config.yaml
qk_norm: false
positions: "rope"
weight_decay: 0.1
Rows from expert 0 of block 3, named by matrix and row number. Rows with one number belong to one neuron. Each number is 500 + 40 x the weight over its row's rms, rounded and kept within 0 to 999. All counts start at 0. Numbers have three digits each. After the name is the row's rms in percent of the matrix's.
# gate: expert gate (model.blocks.3.mlp.gate, 8x128x128), inputs 0-127
# up: expert up (model.blocks.3.mlp.up, 8x128x128), inputs 0-127
# down: expert down (model.blocks.3.mlp.down, 8x128x128, transposed), outputs 0-127
gate.33 116:516532484498472520448563524533527470430508591459500541481444385445509517486562505516537524557510480513463490510530528508521548500568522482490496475423473498569457441420520440484484526517482490511560474554541517441482498510517521498487522472488577453502439532529544413476538433508523521549478636488519587504471549474502518456484484487427525489484516525450487575510477480529459501463521
up.33 104:494497431537466455491446509474424578529495480471503484468517524484411526484527575465489496512493557502479454466514553453472539511518557541572482522482544499593510525508539484520468499529533510515654539530459531485474538506516520503526549496476488571488526502518522431501465551469494567399527531503467493513448557463452467450536443453482488503500564515448499451473584533431486462496518
down.33 111:424448427542450430513489524524465542470496476495544424514512462490579504535468486451561466477449512457501510537523506443580553535542461513550448580529533479505447501465453545514458546505572529570533520528517545514469525451551493541518522479498521460503516528513506544498537482527442483423507502445542508576587496576450431515558499482495485510495492513511424477533591444515468467500482
gate.34 062:591525482542501519561543523550514492486553509527561453507546488547398501554561500460476470485470512469478545464443444458455527440515507557427542500405509560488518552522536502491484517520502473496443446416469481514494480602435469480516481488497503518550558468538450531579570521570468427440471477511507535441479501526529525492447485487527512462465527461479555473545538473497508463530526
up.34 075:517486440452472590510501520597546518515524410580506508489529518516546532529441513478544462511472497468487496482508483557431508553461521502502558466530485516423489518576487486537440482487470506477445434524409386496465475511468494528486427514476476486480455445434488558452550466529465490567478480506484565473525450503490484559484495522499507478503489515484559506499620505579524489542501
down.34 070:485458418510512503540516588511469546496467479427486443481580486437467507504453498456503530462473591478447477528498468462570466466562463541500497513578532491471530494496457588486555463497551621516546530524442445475473518465543489491484484530519482490424523502511433463463468444539500501429488512489471487544558547554459544536498491527502566545477504460474556455500564538539535499471483
gate.35 105:470502607518486480534533499548563536516520511460558477456479508500496538500563472512448523502517517507477482446537373499475485481459481510503466424489508480421517508535505467499527608510464433517397461477557598562521440480463504557514490543490436464480523462518488539506495461516424450519512423535491484529494495517485483464516427503543491536521544540528523519507537462540556589498537
up.35 111:511498551462517511524527477486507483506483490537460497563512478562574526526507392543473501453511449541519524521538450571508465465476500468474490459437441596493454504519505446524488532383542471558376531472522512472455549468445523504475508493482481477574510492503548584460537524454505495621448489517484465502495423496532494518492481493503506580508496448532438521479492469506543541528489
down.35 100:480483570581513516547526482467445503489457472484469476525495516439499513498493548514489483546454470560487515540520459471476522558479474511537421526467485467500475563496416502426570598463488558545496528474530471564522437409494501432484555508532452490482587499477464480454491517508477537465554472478510417522575447501468556508481508515493580510511491470572516524484462448447558555446462
gate.36 055:495562493511462488422495495493519454519487552411528523493438412481548483482483491449470505478546524511477528493552493514573475462523587408484510476491470477551449514517508505496477478452508478470501482478491531449488481566514471503509415484462542453477502458510487489473539479480525547531498554500547565369464562460502463456488517520484494502429507492460516625565476551525488489419584
up.36 066:483475438499445516452473503501461467498451476616482513473496604551465499480460538495483473575493561438496487548483484504530560526493530488478562477520490447529533594470498435509453487533529518448543443552480404517504445504495505490484499559523497516517518540466518504478440553470497488471461494498426512530479539525556510480470545418429484573520481518471498484431461564504562410549528
down.36 057:440508608504555481573576523476477489548582488486504505531491536540456424613512479530493467525514500531469541490420521467456461431469510457494435493446494525506460538537503552486494545478460458509464542490490508494543486489500488443535535469472418441541512451590506500544475518515423519486494465522487531479444498500517516442467490569581463436459511481515513514560550425475524539490467
gate.37 042:527532525439631511556487457521481510504456484527489450504541533486511430522538498455415516543478589483467491489497455485429396428478509513460542482554520520471532484498498494512513542470472532479454533511432576551529516545488515560531473605515467477486527542514502557560540466453442454471535493486471491549488490520526451536441460530505484556496489447508556543511466535517510569558447
up.37 036:415487510499449528498551504460490520489508569534428516573478375460545522438461469486520549522539482490499565523477440513493564490451446492545597532440507526466514470569520513576502484468425527492470457522560499507570520533466489466473574495516508506533465516506481443520523498481554505549494493538509489515597462419437542500507506448549464493437460497497444473543518554502545477503509
down.37 038:453517588586516462560531472516509462505510486503506523545493470509507435501508494505467402594410496514549498487560502459425481550498494543494553496517503541486467466459479487413503511547466528512514471444478455521501499467493514489519592458533485487586465508481508463542566515456481485447447572455466482513488515530447498530503541470541520569568448613486517453536510510422541461494488
gate.38 072:584509484488505517580465516515546479577478526481465556548518543471488557497578458461470551412501483573534508474492505433488502514447528543549461475532449480531480493517534443543536514495446534504422456469420461505558564496471528502485488479552422606569525443481445580475488534459431523479548509470461479458465549465529509503471508469518533463463507535532490465461513531522538528523549
up.38 069:562474452539516445428540494516488594429559483513478445559561475589461495504449479410510490470477520452497554508487461534536480479557457457444459531492499554439518502490560538519506498480527428485561479522426561501512522492482486518466510457477549487452505548499576364521470472537576515515516490486467497570522413516481503558525519531504477521516533509462531457502493480514502458544513
down.38 074:551586562562471469520478475493512453546540501487487544464560448548422482430548485469489550510488536534492524469465491484454544468527546492443483482466438484463563559484529478459567505465511506501488431484469483529494506535507519466490506485479475558468540453503533452497415543595504553468575517513483426419495505460520496485446606530558500482508489457477518517536435566460455519428512
gate.39 118:480505494476506441446470481494493454458504481541475490534435451459546518498490474415524510603523466493480517510474488540455526525468505536563484573507555503459444523489405456422478504515504461501489553550537542521587459451550499539524564492524461398524535496503555497498540501463498499636489504541568463577525431537469513538544485510498474511540545553503474513459513446516466528504470
up.39 121:478547484528492509473523438543505487442484510508460533545485468463460442476478536399524525540522413525438555547473469532459563562497468438509508488508497534480517506459477383427500503515505528425552507575581496536559463519500422471467543513510570435575508518498558515502519502450508438545500508500573495491476475507501562476488518490492486573506516555494456519483426483495438429479497
down.39 119:493485454488502447467536600484530462525491502484430516462457496454600578537485517458540495533475558460509454559445466535561495485466426531493518418593468526558505514483465503545474502490495565550497519529521438501452434467505545486483521490561486482433534489489481504469537516500537544524526469518498459536504521613471475576526484467467487560527434434521525442485484492477518461508585
gate.40 084:473530510493487451527556475450550550452548526536497539523598419495529553470554401468531579460510455565432525454519485516469422450540513471483548496510582495487466472517481519488563550467501444516502551507487505511490525468503444532531515453511557541543524469531530504484520495469479430553591468510484564493500515489453430487480467551497494523485537542525448542525517474488391554465539
up.40 074:448486456556448478531490509520489579549498562384512475444455459475464463553483533420518488484482531489466438498480574441580500529474538480525445513439467455489502444455464447495478541489512580539529472518631536558520509495467507486488511495431522431452493489543501515531532485511519547486452528491553533491488486486526572480516471484511500512473493490473566546577459454544527440457473
down.40 079:525522449498479480468515445429541541532527440523541490495525471571503543467507469473527491501418471514549494528541487469444462537400555527531565509539516481539462459516504453490533493488484542543602540520511473522539455570535475494522490508540452598550481530459427548463504440524534462489534467467457545503533531484550420488513486460500610524521526464456495471426496566499477535549448
gate.41 055:482524477553497538469511499479459455471526488535488552533446549532451512525518463520475503421505436475536481536470485472509498528466485463508594534506474475467388464461449442416571527512494468533533440534553402481515466475515533467430570535519550537553469476452494540466485506610460530457525496493479463426477409510500509462467488441507566496524516469537455496467529561495515556494500
up.41 061:486467485490535545478519600495495576484508514464568479455486512422549521494499497524566522552440504470542582527489481551536461469507449437504528458492563521504463491520510521541500471504543550504537535394472586437520450550574499551560476505496552439458488470516481466468496485474555478534448471481530556528540540484498469559547514556512493399499497460517508565585497507509453450463511
down.41 066:511507601520491521602501448442483501518526497447545490523532424467458525459537538530467529491470502482502474475544432442588498514480449469423424534459470521446539571480483574511569527508466520452488488430505492495489497520502522484469448513510481504491500504458448495594462503487534483497531529445538480442562534483471480457487570544540589482436441517547476542541469555451458488497454
gate.42 142:472562453469509491464456458514481525460446510491475524560548450476474537461526542523463488518439434496573561506469422507521571530536471552570496483473503553541506525483531453462515487509507447475524526537505496390522471573514429491502477542553504450594538422416496527445442553421484492517586502478517531508515454516510477470512527466467490467561470480518431488464543501516478560463519
up.42 152:446477537548541523507523531492557449521493541509505535489423574494532473522497487497582527517539476520505498516504591506481480487482493391416565490503436495461482518480442494455515514525507553481486436475515443540505494463508523521438510473489508518426500523502460497498575457555527477496410543480504416465513495500446474476446533580544527488439522502498500547573382563544540441507470
down.42 145:489417475492478545546505481535491493605527493540507521449459593552512522511492477515507512506475499462484436481540530490497481531532539503464442572481501462470510443487504555537454498474448531539517497457480481519480516464546563506528512447480475491451540469529484495504548433513510541598444542516493479524475419493474523508477592475517516396495498456445663503520513510473519434553479
gate.43 133:494561446494501498560431466578456506442511442490465456590532483494489526478512492464451448512500469466510577473473442497429548546464502540551507518469507577552501503514446392474505528516461519414546504500509486488578492524483450413500510549547469507514498462406545459473444506465549491511490485526485510539527500553495590513491491455547476522516489515497492436484580470480509545423531
up.43 137:480489511487420479386482536490482516510503526490548480465441520449541455542459484413563496542441544513422483549483536498507475503489520491549459522529491472529483500454510502532416570472531440595542542536542594560500535478536556485492556464462507479478473544571498537539515525498515500505494496502561492518423498496493478505505432454478503477499475614500602494470496480520454467525440
down.43 125:489494482479519439508531537450467412516584470549480472432506491559556541550513500566509479551570506472459467495431456517503512510463439498498490466500511453531457551474484449468490524521517515482469558441509479521462500535473555490547501475557488421442530528477598443559489521520486493585524423509481477537504418514488475524528475472450604536502536483481508524470510449483498516563610
gate.44 118:546580484475501529501465485544499530414510575503464516591480467524487538465504516379469447503501456462445560450472478466467483455537470529485487454476463531492534493437496527484558566496491492472505463467445513423570512549479427482484462504610539481532481447475493507480524531537533537479480543493485483510514464577548556487417555482598533489546473486461498519479486568488521474483534
up.44 119:509520481480506561536512515478517512523561508533489546524472490530443551463537511397440532524536500553517423450517438455415453484467512528484528464535533448435539493587467474512553491462452466459479502407458477500588425476488501555488509512523467435482516464480511448531511463539563467533547466608519501537497498509539561516457487550489480516499536468509543584457469498531559471549509
down.44 118:532514478527487500541461524524488560493500490521485433515525543504490533462432542501505490484442534443531505583538520471511517461559499626522497515546503462546487469515460544513467489460518529474541479546447447462437499460433457465459470506542492542528509521506463457404528555522462549434515517491479490539545564572487558511480567442578513483552396489532502424545523456450492504555468
gate.45 069:514504496523546508491553542516513446493538507482467511494564443472546478482580496534508500413479455566510509469491513543574464471543522538502557487478501533482415504454494473404636462513519522483491453525439496419476509542556484544515502515548561484583499481533497535475503466516529468556499540505503480400489517448410452463473537532468551491464547498478458525487476515481423519479570
up.45 078:556520480484534499569542567466512499510503581463483541449446429445570503543506439497490492416493529536509447467477489486566459466486514526503495481469467442581399445442508563501557475498539530538472479506490551407490549511517536547480498511521496479547543489528464529505496464485402542491513547486521538426527532497456447474508505469498512457539545418456469613479520472480491520487509
down.45 070:485501505494473473498505469494566527505482554488484484506443476526512529520484591573480466491507496457549508520544427503516463567385434526545559462512451509477484480438516433494477480555503513492495515541522471423428470537471466479517534516535482444498571574400515457568550488459527509609554524508528496510450536455491511433519467449468520554487446526518495504455570495530551504520560
gate.46 130:541506525524504556535563538602545488461524585448524497508521423465512490508550395529500541436451447539521507473514499486620457478521533463427520504421430527466464471471509468527497497489482526480462486481542544505509507537500475509461487498458571430489487462564527501518520431551473518540447547525520502476524494479494529495450513559579518515426507485477498536575453439520511506445453
up.46 139:507450455541425435558462451514476552515459438475503464495577531585484457482492527485549454495449512436475514545482526504469527582507478536574475489526516502521485556468487511514445538547484530538577491565469460569464533472472501465504486461526455583525501526451510504487442555482495502379544486513446442522492486526478475523512544442474495525464473597485515430446572494485500461517520
down.46 128:471449518508496448476517565476466483484528509467534425520546523442506412564530409484586584545543488516500538550470541521513564486582477442512486551492466534504481564499475471493496536486584461480455547482560527586519513445527521550469590486452514553487457507582450544546469521504492519460482482471553457479499478479485421482490507515511490552487531511506454454561459501482469500447450
gate.47 089:563525549549574540522519489510495459486504570446513483449542541506495498488514566481499440440472504472441505516521538435551500492459471571485474460452442424551501502431533616505568506554497574522545421522498544506490541513399515516488457535501497544539482482522471497512465501549445520452541479469469491401541541430492481492449533468479503582524516473456508490489485562511512511514553
up.47 088:454531478488463487519453529496517430527476418533500565530468463417588500514528474548512495498464486484606516513507530544518547502554537501504550483493536581476491517533451512507508466452565440455405520506469452419426529452490528531580504512510529493503503465486484618496506502453460559552515487469518477464569477510562434494512505522504529489503523448578437498521556505466489532446501
down.47 094:451458433511549525556474447428483492525525440497502468529499488529479479433522472518526468515591485506517494446579493506521554592461473432531535509519492488537487457492493458435562536578516564509510501459496477571520506461519524447563529463545497433489566534463513504512518442503502487508515471482485510531556385467477504512514448492474546566453605515513467457424536542518541553496534
gate.48 122:565511489537519485632504456561474541495515452455465467545539450551423495466565468528387540405513441543534534426489446478453477492502489550505497518453521535539516470533479474532564514463491505469501531458382453496518543507527469453527517453550474537484561448439524497470481519489555497494527478558487441532523457511472558520544508511533474476489497468470468495515561456478521542476515
up.48 114:488491567518488535384517500464512478522498543514556480433455570439542519505452553458587471601459578481471490541513528487504471498428509455523488510516502438442522550489521538514431467496503508508480470485577554555484453478517520511471495577467557513477453587519445486520506493515502463473448470494504538503477556471476438478462464526455465517505525589518567497482444536514454428549485
down.48 118:461437469466503515487477506441520485520511490485528448399439477525533496490513531486477465514516507488507470496596447472497501542508498453517438487500555404582485434483523491578495530494510504559512495526510514483458540508438566522581541542536523461503485500465553527521515480470459439601523451450467535510499467457520460528526474445457620457521514435432573509441538523521499496560522
gate.49 125:523505514516539543465406545466473448467502505478556499459496482475485451475478550490482561494470512539489481507489547457537488463450552487502464463548463409527552501455520590492506522492542513573560500498524520547488509453463506521487520468516503571441500497559387453528462483571512525458564460459497507466550633454583474469514502521452515483546499521501483530454491563444496539423475
up.49 125:468519491492527541516417512558433442498543487494509454534457518478415519479537591549447484549448497456483531538454431439486515513436497567485496527485494544505547584501478481467473550486488556458594537453535493500557441501464469452450526467506509410480535448494484445472465538489565459490480457569528449547490538535517594510478474465535490540501485477495545492447488555511545540468469
down.49 122:522536535536459538466554508441544549507440508490542545432495485490438502534474531528471562514493515553528461450471480481457492486537537397475471480465534449457560499543577533566477432437483425510515527533506540472490497485535496544484522492408506533467494526517474478472493476496536539549524520542542601513459543506453440492491457557455425427517489490494564550544503458574495447543443
gate.50 121:513574477574536471518547472521524478460519574517464525505440452501481573456532552489476503512478375545431493482506511530467418485559513500500560503457549511508494442466483485448598479462547469481589515472501523469558486471490467498465546455487568488503444466502552489482610471502527474594545442497482531499453509465496513485449501513541485476524550456524501558533537471467436483465507
up.50 109:512489530463469521488516529563500573520477532513519540469515480520493485471479450507448490435533479529495451464498457494567496478484530462491452447482407516466461473493531444500495579520412500534458461552481576576513530511505541470476435484526446426509517504524497491540377464590493530465434578531480496502490456541498522488488471492474532493439468569425502595512461525577539530513531
down.50 109:548536460464446533514420442489491534532480458519557503541506506487507549536504505512485477482481490441608487451514485471452515546444557520538505545418466536523504473493478440550465426553523456469476429521526490434509554532512503477490467561523489520442542496394480521494526498525498474564472476509569507501526468474560475448486478494492487504523528524452576455453591613505505455565459
gate.51 086:518483489471508530556520494516516470555502446526518541530521418483461433532569444457499505426442452584530501458477423537486496556450531539506498554520451495533464436518474436488504457472462512504568535487439445502544526557547497468493541515517458528542540528462538537392532514499555491488507469493590527452442516462449527475477472526457533558494464521533523602495455489526458483531432
up.51 083:483492497553484460509530486567526524471505500459498532486577467522469483416487448463497556552515512497456553465479502534536467491588464412468527437513508533534506507512559490561492456499487503478522527500493523555540434523505432504524451442498543544466486490534483442543411445489517517467534467516417564492479535531488483513534518527586459464485489479480491543641509533536508531450609
down.51 084:531582513534472475542524476543478564456551484490484521473514470482514522480451482622450541488496477548564519444495501486507520585521500500545362531454528451415510496493454478442546546503476473482522512488514497553468499454520495445540440514489472472430506538488482489545527456551486522525598511529532496499592469474512494427494542522466491451431504516529506531541531465431479541483432
gate.52 143:514533554574583569524564466519512461473537589468496481453483563557475486486508556556476510457460457513429506514499530485501455568518497557501473517469456455586501472468529554483537488527505558507564387516522476495477512498437479499472497470476502627495495563524522511504579505495493445507470516456458494454492532421464565469420515492526518559479478435481526478494473529500481474504458
up.52 134:484437508502523481541536480464504487494485479499476438478495587545495467503431503466516482583526493486451505514482514524474528534461446476530486550500465456608498536562501475559463533535486535544496530499533484626532509472488498510506551506483455557447512569532539532537530519446488430554364457525456491557463465475433528558522471453526442570488532464498534422533473499529525497537505
down.52 136:471491517497535500516553493455489502485482556443490468492499424469463439506529552541498508493507534485475561507451573448487517422520448495441481518479565521435576542469559608489494501478532510438540561525465521473454528516470481558492501525449513550523497457556455465496448580541482500471576530427507509434548554489504459413498583537509498427519476478548505532543462453482492467461459
gate.53 125:492486526432523533593448446482456515497456449553497491570522447479533472563520442484508491524487482495538536474461462528442497494476475478542551481486463552565539528572458469520435494458508540520499536468566406515499546481497539430610547496518454564533492513485513523508475537458505540490429476489451490523496477564488554539515459472503468581465521434566498435457529497492516577487438
up.53 123:551479538467473559420487521481524449463453503488468549533484469531550488495438541478508493494487509459526450559532541507603525420523527454466492403490438521480502498428511556516503471456516486557464505541544499445455536497448528469466540442477584451527490522520500418494491483530516589524488556498515530491539509508603529508474551520374518462526476507477487594486511513490517463504507
down.53 119:531498427502453454514497482533505551497553469520562528454548488504551507503468471519531502491496504506510444459554543543502512522592520433539530511541593438539449492553584505539475503459492443482537502529503550484477562519483491523559482480467476553502493540479525528474506462511418417472443483503502639526474439479483441466523443497479493475471531469460498490557542460536381469515462
gate.54 089:604502485518504567519528491482504593477560557561495519529448450545465521507551518423456479445474460511492491485484448477476462537450529506517504540507485433528525410495500525490498488496382484532588442511477450482492490498511496444543488524512466480528489529483527420491564495541569490521550567501544572530500505498492610521470470519488501409456467516480531559462542539518503450532519
up.54 096:525492494481501554502437531501450548449548475463493518545510542544458521430412533423485493499481541461499506455471527506562477442581485493501446462589485532501585547495525584481445507447498479480532472500444482467504517491475470526548474503511539513479467432485510473432419537514508513434566455516475537493582484555501498530445512531518498416578508453452496520534569575509496435507506
down.54 094:523460496584496498532527531511423507459471493467497442454498542467506495498486489473529504536504559504461506532498509513501534492532511533478429468437462448475474526457439513474560562468489575548487474443544517532483478448483566468515499519536487486447469557529457494464466479579537590396513543518516412536534502479481571561481584452518565459462448467512506469589506481411479500446488
gate.55 134:492524538537584500600570428501496466452466519448438463513537531494509468518585518485479526500467489503456548512476493411488467552542457542450538524448514501482538519455475581483628517473520557477496479486501482527514464516433494494468470507473444512581520510520483542491582534477464451493509470506479454519531444453460548519438527455541489606478503421517537497452493508503520484514448
up.55 120:496494536543574515629613468518538460505487491446498472481518547544499470522565496471483582524490514514440512447491471468470434491504496514477534562450562488481544516478476542486537506462489528508490521413527499567518415447474495534479549497444453483526507499540494491519549481532486456520494427573465487556505455486494513527434501484522463571459539382506562494494465498559542459526470
down.55 125:525485539495489456536588535562511501477548560484463447502486510577508522523449539577552501489486521483460550546433549484565457438456437590496445503504538500481534526533509591444466528464491504494518528516453509488428490509459475501508534478465483478489535480529545476457491607510414545468527483432463487511509512537499544478523540463545413433515482528505454520553518410442537503474514
gate.56 079:553505519486556569557560485516543502521532544508485478527452505535471610530546572522434477436508463550493529398492455465449425459509520538482576464444503563485553495541469524553509415478509492502426474432468485445467494494476478459486447556470474536530532495512480517487557487529497482503488449496492539475483518477448544512414458554511511470495509428540511500546497547476523473521599
up.56 095:482452491525528501433525484448482467507543399539508505443452540540525537550477574635528458520481440475536486520491538529543538489538484498535520481494539575465469585508483507483447435514547493561440461518543436515395487407452518492544502512444485573527488543521483533470538498534428478563494504490512494474482471455506474488502483497415512498495517512516486423550530533468487472546506
down.56 083:492483486470539512466539554446517420519487519485491505488463431457504490496522502519539536503565477525413512427444453550495463488445504432466530405502507466512533556484453538470544508524556553516454530485448505540588518491559537544454517491506528445458465496583530487527490473488518498497489460484499528456495538486429522518501421561494420547497595532469516568491419525552482506439573
gate.57 052:557484484558477461440471463532514497473487507516508570518436460566501429467462461496493558488495473490441546513546559537478518532524569435495592487599523495411566462460515483449489504490490502518498424518561450506533504468479508443508537422503528494512497521427498507453487472504575463579532620447460512529445476469523542470440538555441500500459526520508545486484507512530489513526520
up.57 055:598562444501453459471448458508481489469552498559444505593549477535463494449486473473466489453557504568485481483469590474443472469504541555440492551539462490565552474540513480513482540500548447457605474489475500541531573507502474474478491572492505596482530497475516491567465559501517544451520494514437468478483484473434498495464484476498517519486494514502527407501597532460490504483509
down.57 056:457542475509524463459447518552465430475533469484491523491521498501524532508454450439484481449535483474503518584591506455491488519519548502538455574557473511474497558528528461437469530481550548569416513478478536477451472489448473456515542471530551494476546461541489471479497511504452496466557488508457507568550488502482515505428502382497465466516595515469556455467602538412510495459513
gate.58 125:503512502457461509532351570427477513537491514417475476500522493440558498505527455497513497408513555466586472469551498473551522543451520558474430554500497446500483442516526546480520489568449464538452501490458524486471596533489530557537480515504508526473458466463541481544533529539510543490522511462564412473588499483515490523569549536495524467516453482484505457500523458446481499499496
up.58 126:623457438474499478434529518525494459487488497566565541494468503593501499478466515432525464535496475494424503537434524571509489416541519482517576437515491546485462548449553493540502446538559443479555492538475494500490457526487474486437467497528519481503513522519428488488449459498461532475473517478490577453449553511541421461459514491461508501492506572450512540491480589525467469560526
down.58 131:454488451519463494490486397488535483507460535494456503574462456497572470455537511477541468518457499497490546581579557512559513532499440555453542485520475543479546463442509558499450564461477509512513459557526446507442494536457477478449493468495539492544554469452492487462525509523444513448546505450508489448496457522570492537540566478428603547489466540523490451447501496537552589477512
gate.59 106:471562527501491497529498497565533487514517462554463508536440520513469520498537500509478510566514487522588505456513421529425539457499473520468495498457551508459568540563533426564459506430461431470468531402472485454518424531491470513478521517529497445438550374443521484459534516476508485512467457585492469519489542534561525519509499433567465509486491456535509456465507514483585495532485
up.59 095:486442478430490499560526419589522522478452484438503458552505504504541513513482531507501447517478457485520638476461412519523537442522473546542442494454496600439518562493458505558489550494440531482422467453491469517461447550465464484549467502513474431497528469457524541469514535536517480482460539496515454526503436563496538518498547490519521495468454527493471476523557498562537430507533
down.59 101:478556492485524410527428508537545477530486493468481467514554521545489505511495549485499476419483512421560531516445492479504524472459491547554531440480504580440515509468489519442486500550501534478512493592473513443475476537462421469525484552576449523500542464490508474453533589550465527447585474453490467515548531547573515466526527480492471521478448549518431433496582493491585481500498
gate.60 081:531494393503523472454508467476497447442546461597482506547568520556463459525514494470504462459546468464482529549512517508458443519528508482502560601472500516508491511555523506546524370517575472464516520515488503447513569533466481520530532501491515572538512505490579481477472543421563466586503442514482518496447430490473464479470497494552499504506534446563460447475539537466456529525479
up.60 075:478454531485501480469489455482496513465448534530497511572526498525535479463464546498545452498491550465518514520496483533607549447535480436514523519467440520469540498426552544428457521479482548470619511498518518476527474545504470455500469488524451455476490552489483505539435495545571554426493539507531503451526539550540527524506586490446522499432390507518496544492460552534546485575424
down.60 081:569526440523439503463472480512509467493579476506566513435529584541489520538505486544529478482503515441506480513583495518429513532479518508536530512480567492517448440484536439565447491572526496447496476509447524428543478546482459506507452530533524492535449503459443569539479501426455494548468432485522550489464444476578412492548450429519546489536516509447547468478571547513469504495491
gate.61 088:459469471518463475595498458570480583470541525484516537496594456478468474458512473535510523438411484482528517506486488493569448511525494539541514496492502508485477462455455479535549480530487559411548471536434525498474486530541475458516399499548516420506489488492486519547472456560571487476626549476510479490534465480506506480535539561531511437422501536450472549533490510491465540446505
up.61 077:443515435528424454525495355579459527423484438504478496493569497522399501484527531527521509506448503502510566494503465502514506564609498528486477522547512503471567531527499505570500499510521506481493450535493499491484458510496449522531443547543488477488485422495516597501430532539463460507537514491416494464501443489483478464512496492555534568440460509517479454557546519490485540453503
down.61 084:477514455527478545417528569557437520456514511474513444540582577533530489564475420419536525477503558499463474524490499436442471525513487482479475588531509538515475474524486438488471501497530465421481522443536545474530511486517502567441543478459543463478476493499492466567533482519508577485429530562582502509471465555459507514505426440563435483500531520465562499487518532545484461517471
gate.62 083:507466460555498504502506492486496551553453508474541557460572561547561549498485503467504478483477522541490481520514507507502549478500543494501495504443441424451444497393493532458496589518415482557491429500457522521493476463520545506502462448526469481484459475466423482461496477593473496436518598447535487455498496503536477419545522485478558484503451606469523487468472508525566524578520
up.62 086:503510484545486523541524416569511467480410552500443526529519533535515503543508524539497466485455483523496588526494519450497529525528439524460548512496493543452483556486495523483556496504533494494376463503500431446491468511447425538434475469501500483597550463469507581454580544495466473536513516470509453513535398503505487492474579509548507567509468469596461469496491474516552520485514
down.62 079:492521489490483549456464553539469538506530502497580451458485572526501553533455418517485516508504472548472412452498490471485473531530522462480508583507539487475458496519476489543501485513555474485467514445492563475537505456553528544495551427453559485457474549442470522545504430498571563574423480584534491555479493476491432466504394490514494496513544498465557502516549541542500460592487
gate.63 160:472526522478534528480498553477519471484464558510503533481468521391519540501547498490564515518497481520547520524478528516505542493471491445524546440499420490515423522427431474426588554549527564442493488532556479506568538463526487522453489536538489526498459516490412556430540481510498512483460521468565456455564515538435441487499498503493521478541515533512429560469427596461446505461494
up.63 159:578467495512473532555532506490557528537535523498529531466552503555502484506501491493466520425498516511473456443521501470516440452528527495445502522521549456455594454549595565554478440468492447537462442433461451477423502507431508516557455468450526560528482508512537467565486480540498501509581481484460578452471522447591489498426537589471519512463495476485530473524497488532494452506539
down.63 162:511541515470508464485511489468470507442509585528503457433486525523434488474539527506474404473601441536473501425518505536434513481490499531522560427472534497494468471436548503503511517512530510452544540497501570485524492565441490474545489536477462522588468554516538471565509518458494487509532468457496568455407518463509502445534405467483549518520452553483438497488488448494469542497601
gate.64 124:562546420452430441414435478471466489478518487573434512559546423519518509454441448490506486465485516455467496535451502514490459522537473565486502474573553496521501504457510553510513460514492411522511542505435476439509573557479500529445454482530562494536526439480552477533456533435497500513545458465431553500505481516528497535484557462523492467534518510510516465461531471420425564494525
up.64 117:462431542526533512547578514498479551530532481452557456440486592519485512505498536503466488519533491518466466464551529533468505501489503453547467550460484509500469467551519484538439557494458533523550494479518546590448473449481514490599556456426448537433430564574507499487529446544480481478441504501501514492433492472455515489499412521485506477477492489408537491548528484576525419532490
down.64 123:499456472526480520509476517535523566563472505492574494435481584554544518486461451542487542517418540485535439507572477502445509573519486514450461534452511491469473444474549549520456512441446514494534506434439503497484491517467492506494515481470476470478486484471406487511514479549516577502467488552488476529516530519495439477535571462523622458523453507474551498532494535493599491583414
gate.65 091:526492450487479484449457496529504484518482468495498575513501414443561464499488464482499548483498523480530508508502522521478495495532521511529522436504564534474479460480520501504468431458510408522444542505363529396496547510613484518534476445487526464479517418461494455487441480468504569565570554493531541457541465533511470503522503525475513433498553505493528619497560517519489515447514
up.65 098:491486465428460482514469479509487520542458434548514506538530544511499537480414499519484478596479521479563475510553496513428524548443491476518514451505516477504479516605500451550419495475467471514497584493502463541549479462510520467491485490536445502494499474442472552463404500431506518506487421541470492553485450592546484536554493453506504521510497513579477451417575533515581552489495
down.65 094:483527496433555518569498460528520499496520493504500507527555467524526494531535546456518506480538464494442548478480556501459469449551507443479560529519577516541505550558615542520448472463508489449502513552484543478470542542485455515488481477413482544597481432525529519485508567493434458442482499476543568435435471516467485431464473530549509435494584505480457474515514429496420501487477
gate.66 122:478485458502435451501517485512511544569496480484511505519490522499493494537460515407473511541479506571535461518500520552474546488522503472519446569497549536522448491495524397515421545472450417540527535523498548508461537473561511477496535425464474470505510481518560499561504509432487520556548547544637478553450431482505490502550467473455487429503540556456508454527533422519471466541464
up.66 122:568504538501472495487427488479480520459528462559477465479529436530523456517527457578514386437527555460524488446490456473561468476466564537518492488484451483524487519516542560499510515545502484530522453552469514453486597508483545483537432546523468529455478593440511481519420524590472592439443536475415501495497524515526539512516486475477505515468462517516512538471573509475506565531501
down.66 125:582437523498512602489458477566476505488502482529512505528509542504449491432447513559492542495547532485504537499561581474490499466520498484424454534524553433492524515588549565543532499474479454440504504448484509537472585495406486482502457519525521511492437450518528505484456525464508444520466508489484509490551505485428468497443583559514502406482537504479495540592507474525467518466422
gate.67 090:538539455503495478592520509591496554511502528490541545499525466522537515510538475556453458490473519493563487533547428492516491470536562548544491519390487493530480493464532481523489536501424441549500464516384557466463480464528487420509392459544463461518479482449494471489426469521444514446503551500466512497483487513513521484513524491452504484430448518499544490474563481570560583536506
up.67 096:540549497536565511553594440520557458464467514488444548469505444466565503529566484540462533450486441539476501487531511471490432525534491516509524422500465456513464455506468551502588499537535563570495465547548469493506512463454512505498471463483567511576452551508542527436580461507474482599520489509448534479509501450467432546469521527517505539502516434508468501428511477519502587470511
down.67 096:470526497501488496429455493448560491545501535536523516455462528505495543514487449503495513520545473524574431483530484532433486578393547483570475441498433485490491499506480371494467477532532451479425448510536514472472488493481505465517490584523535520515490537407504536538565493487557512599484499547514506478481492427509459466492443469467506582481524520526496476422530558533526473554517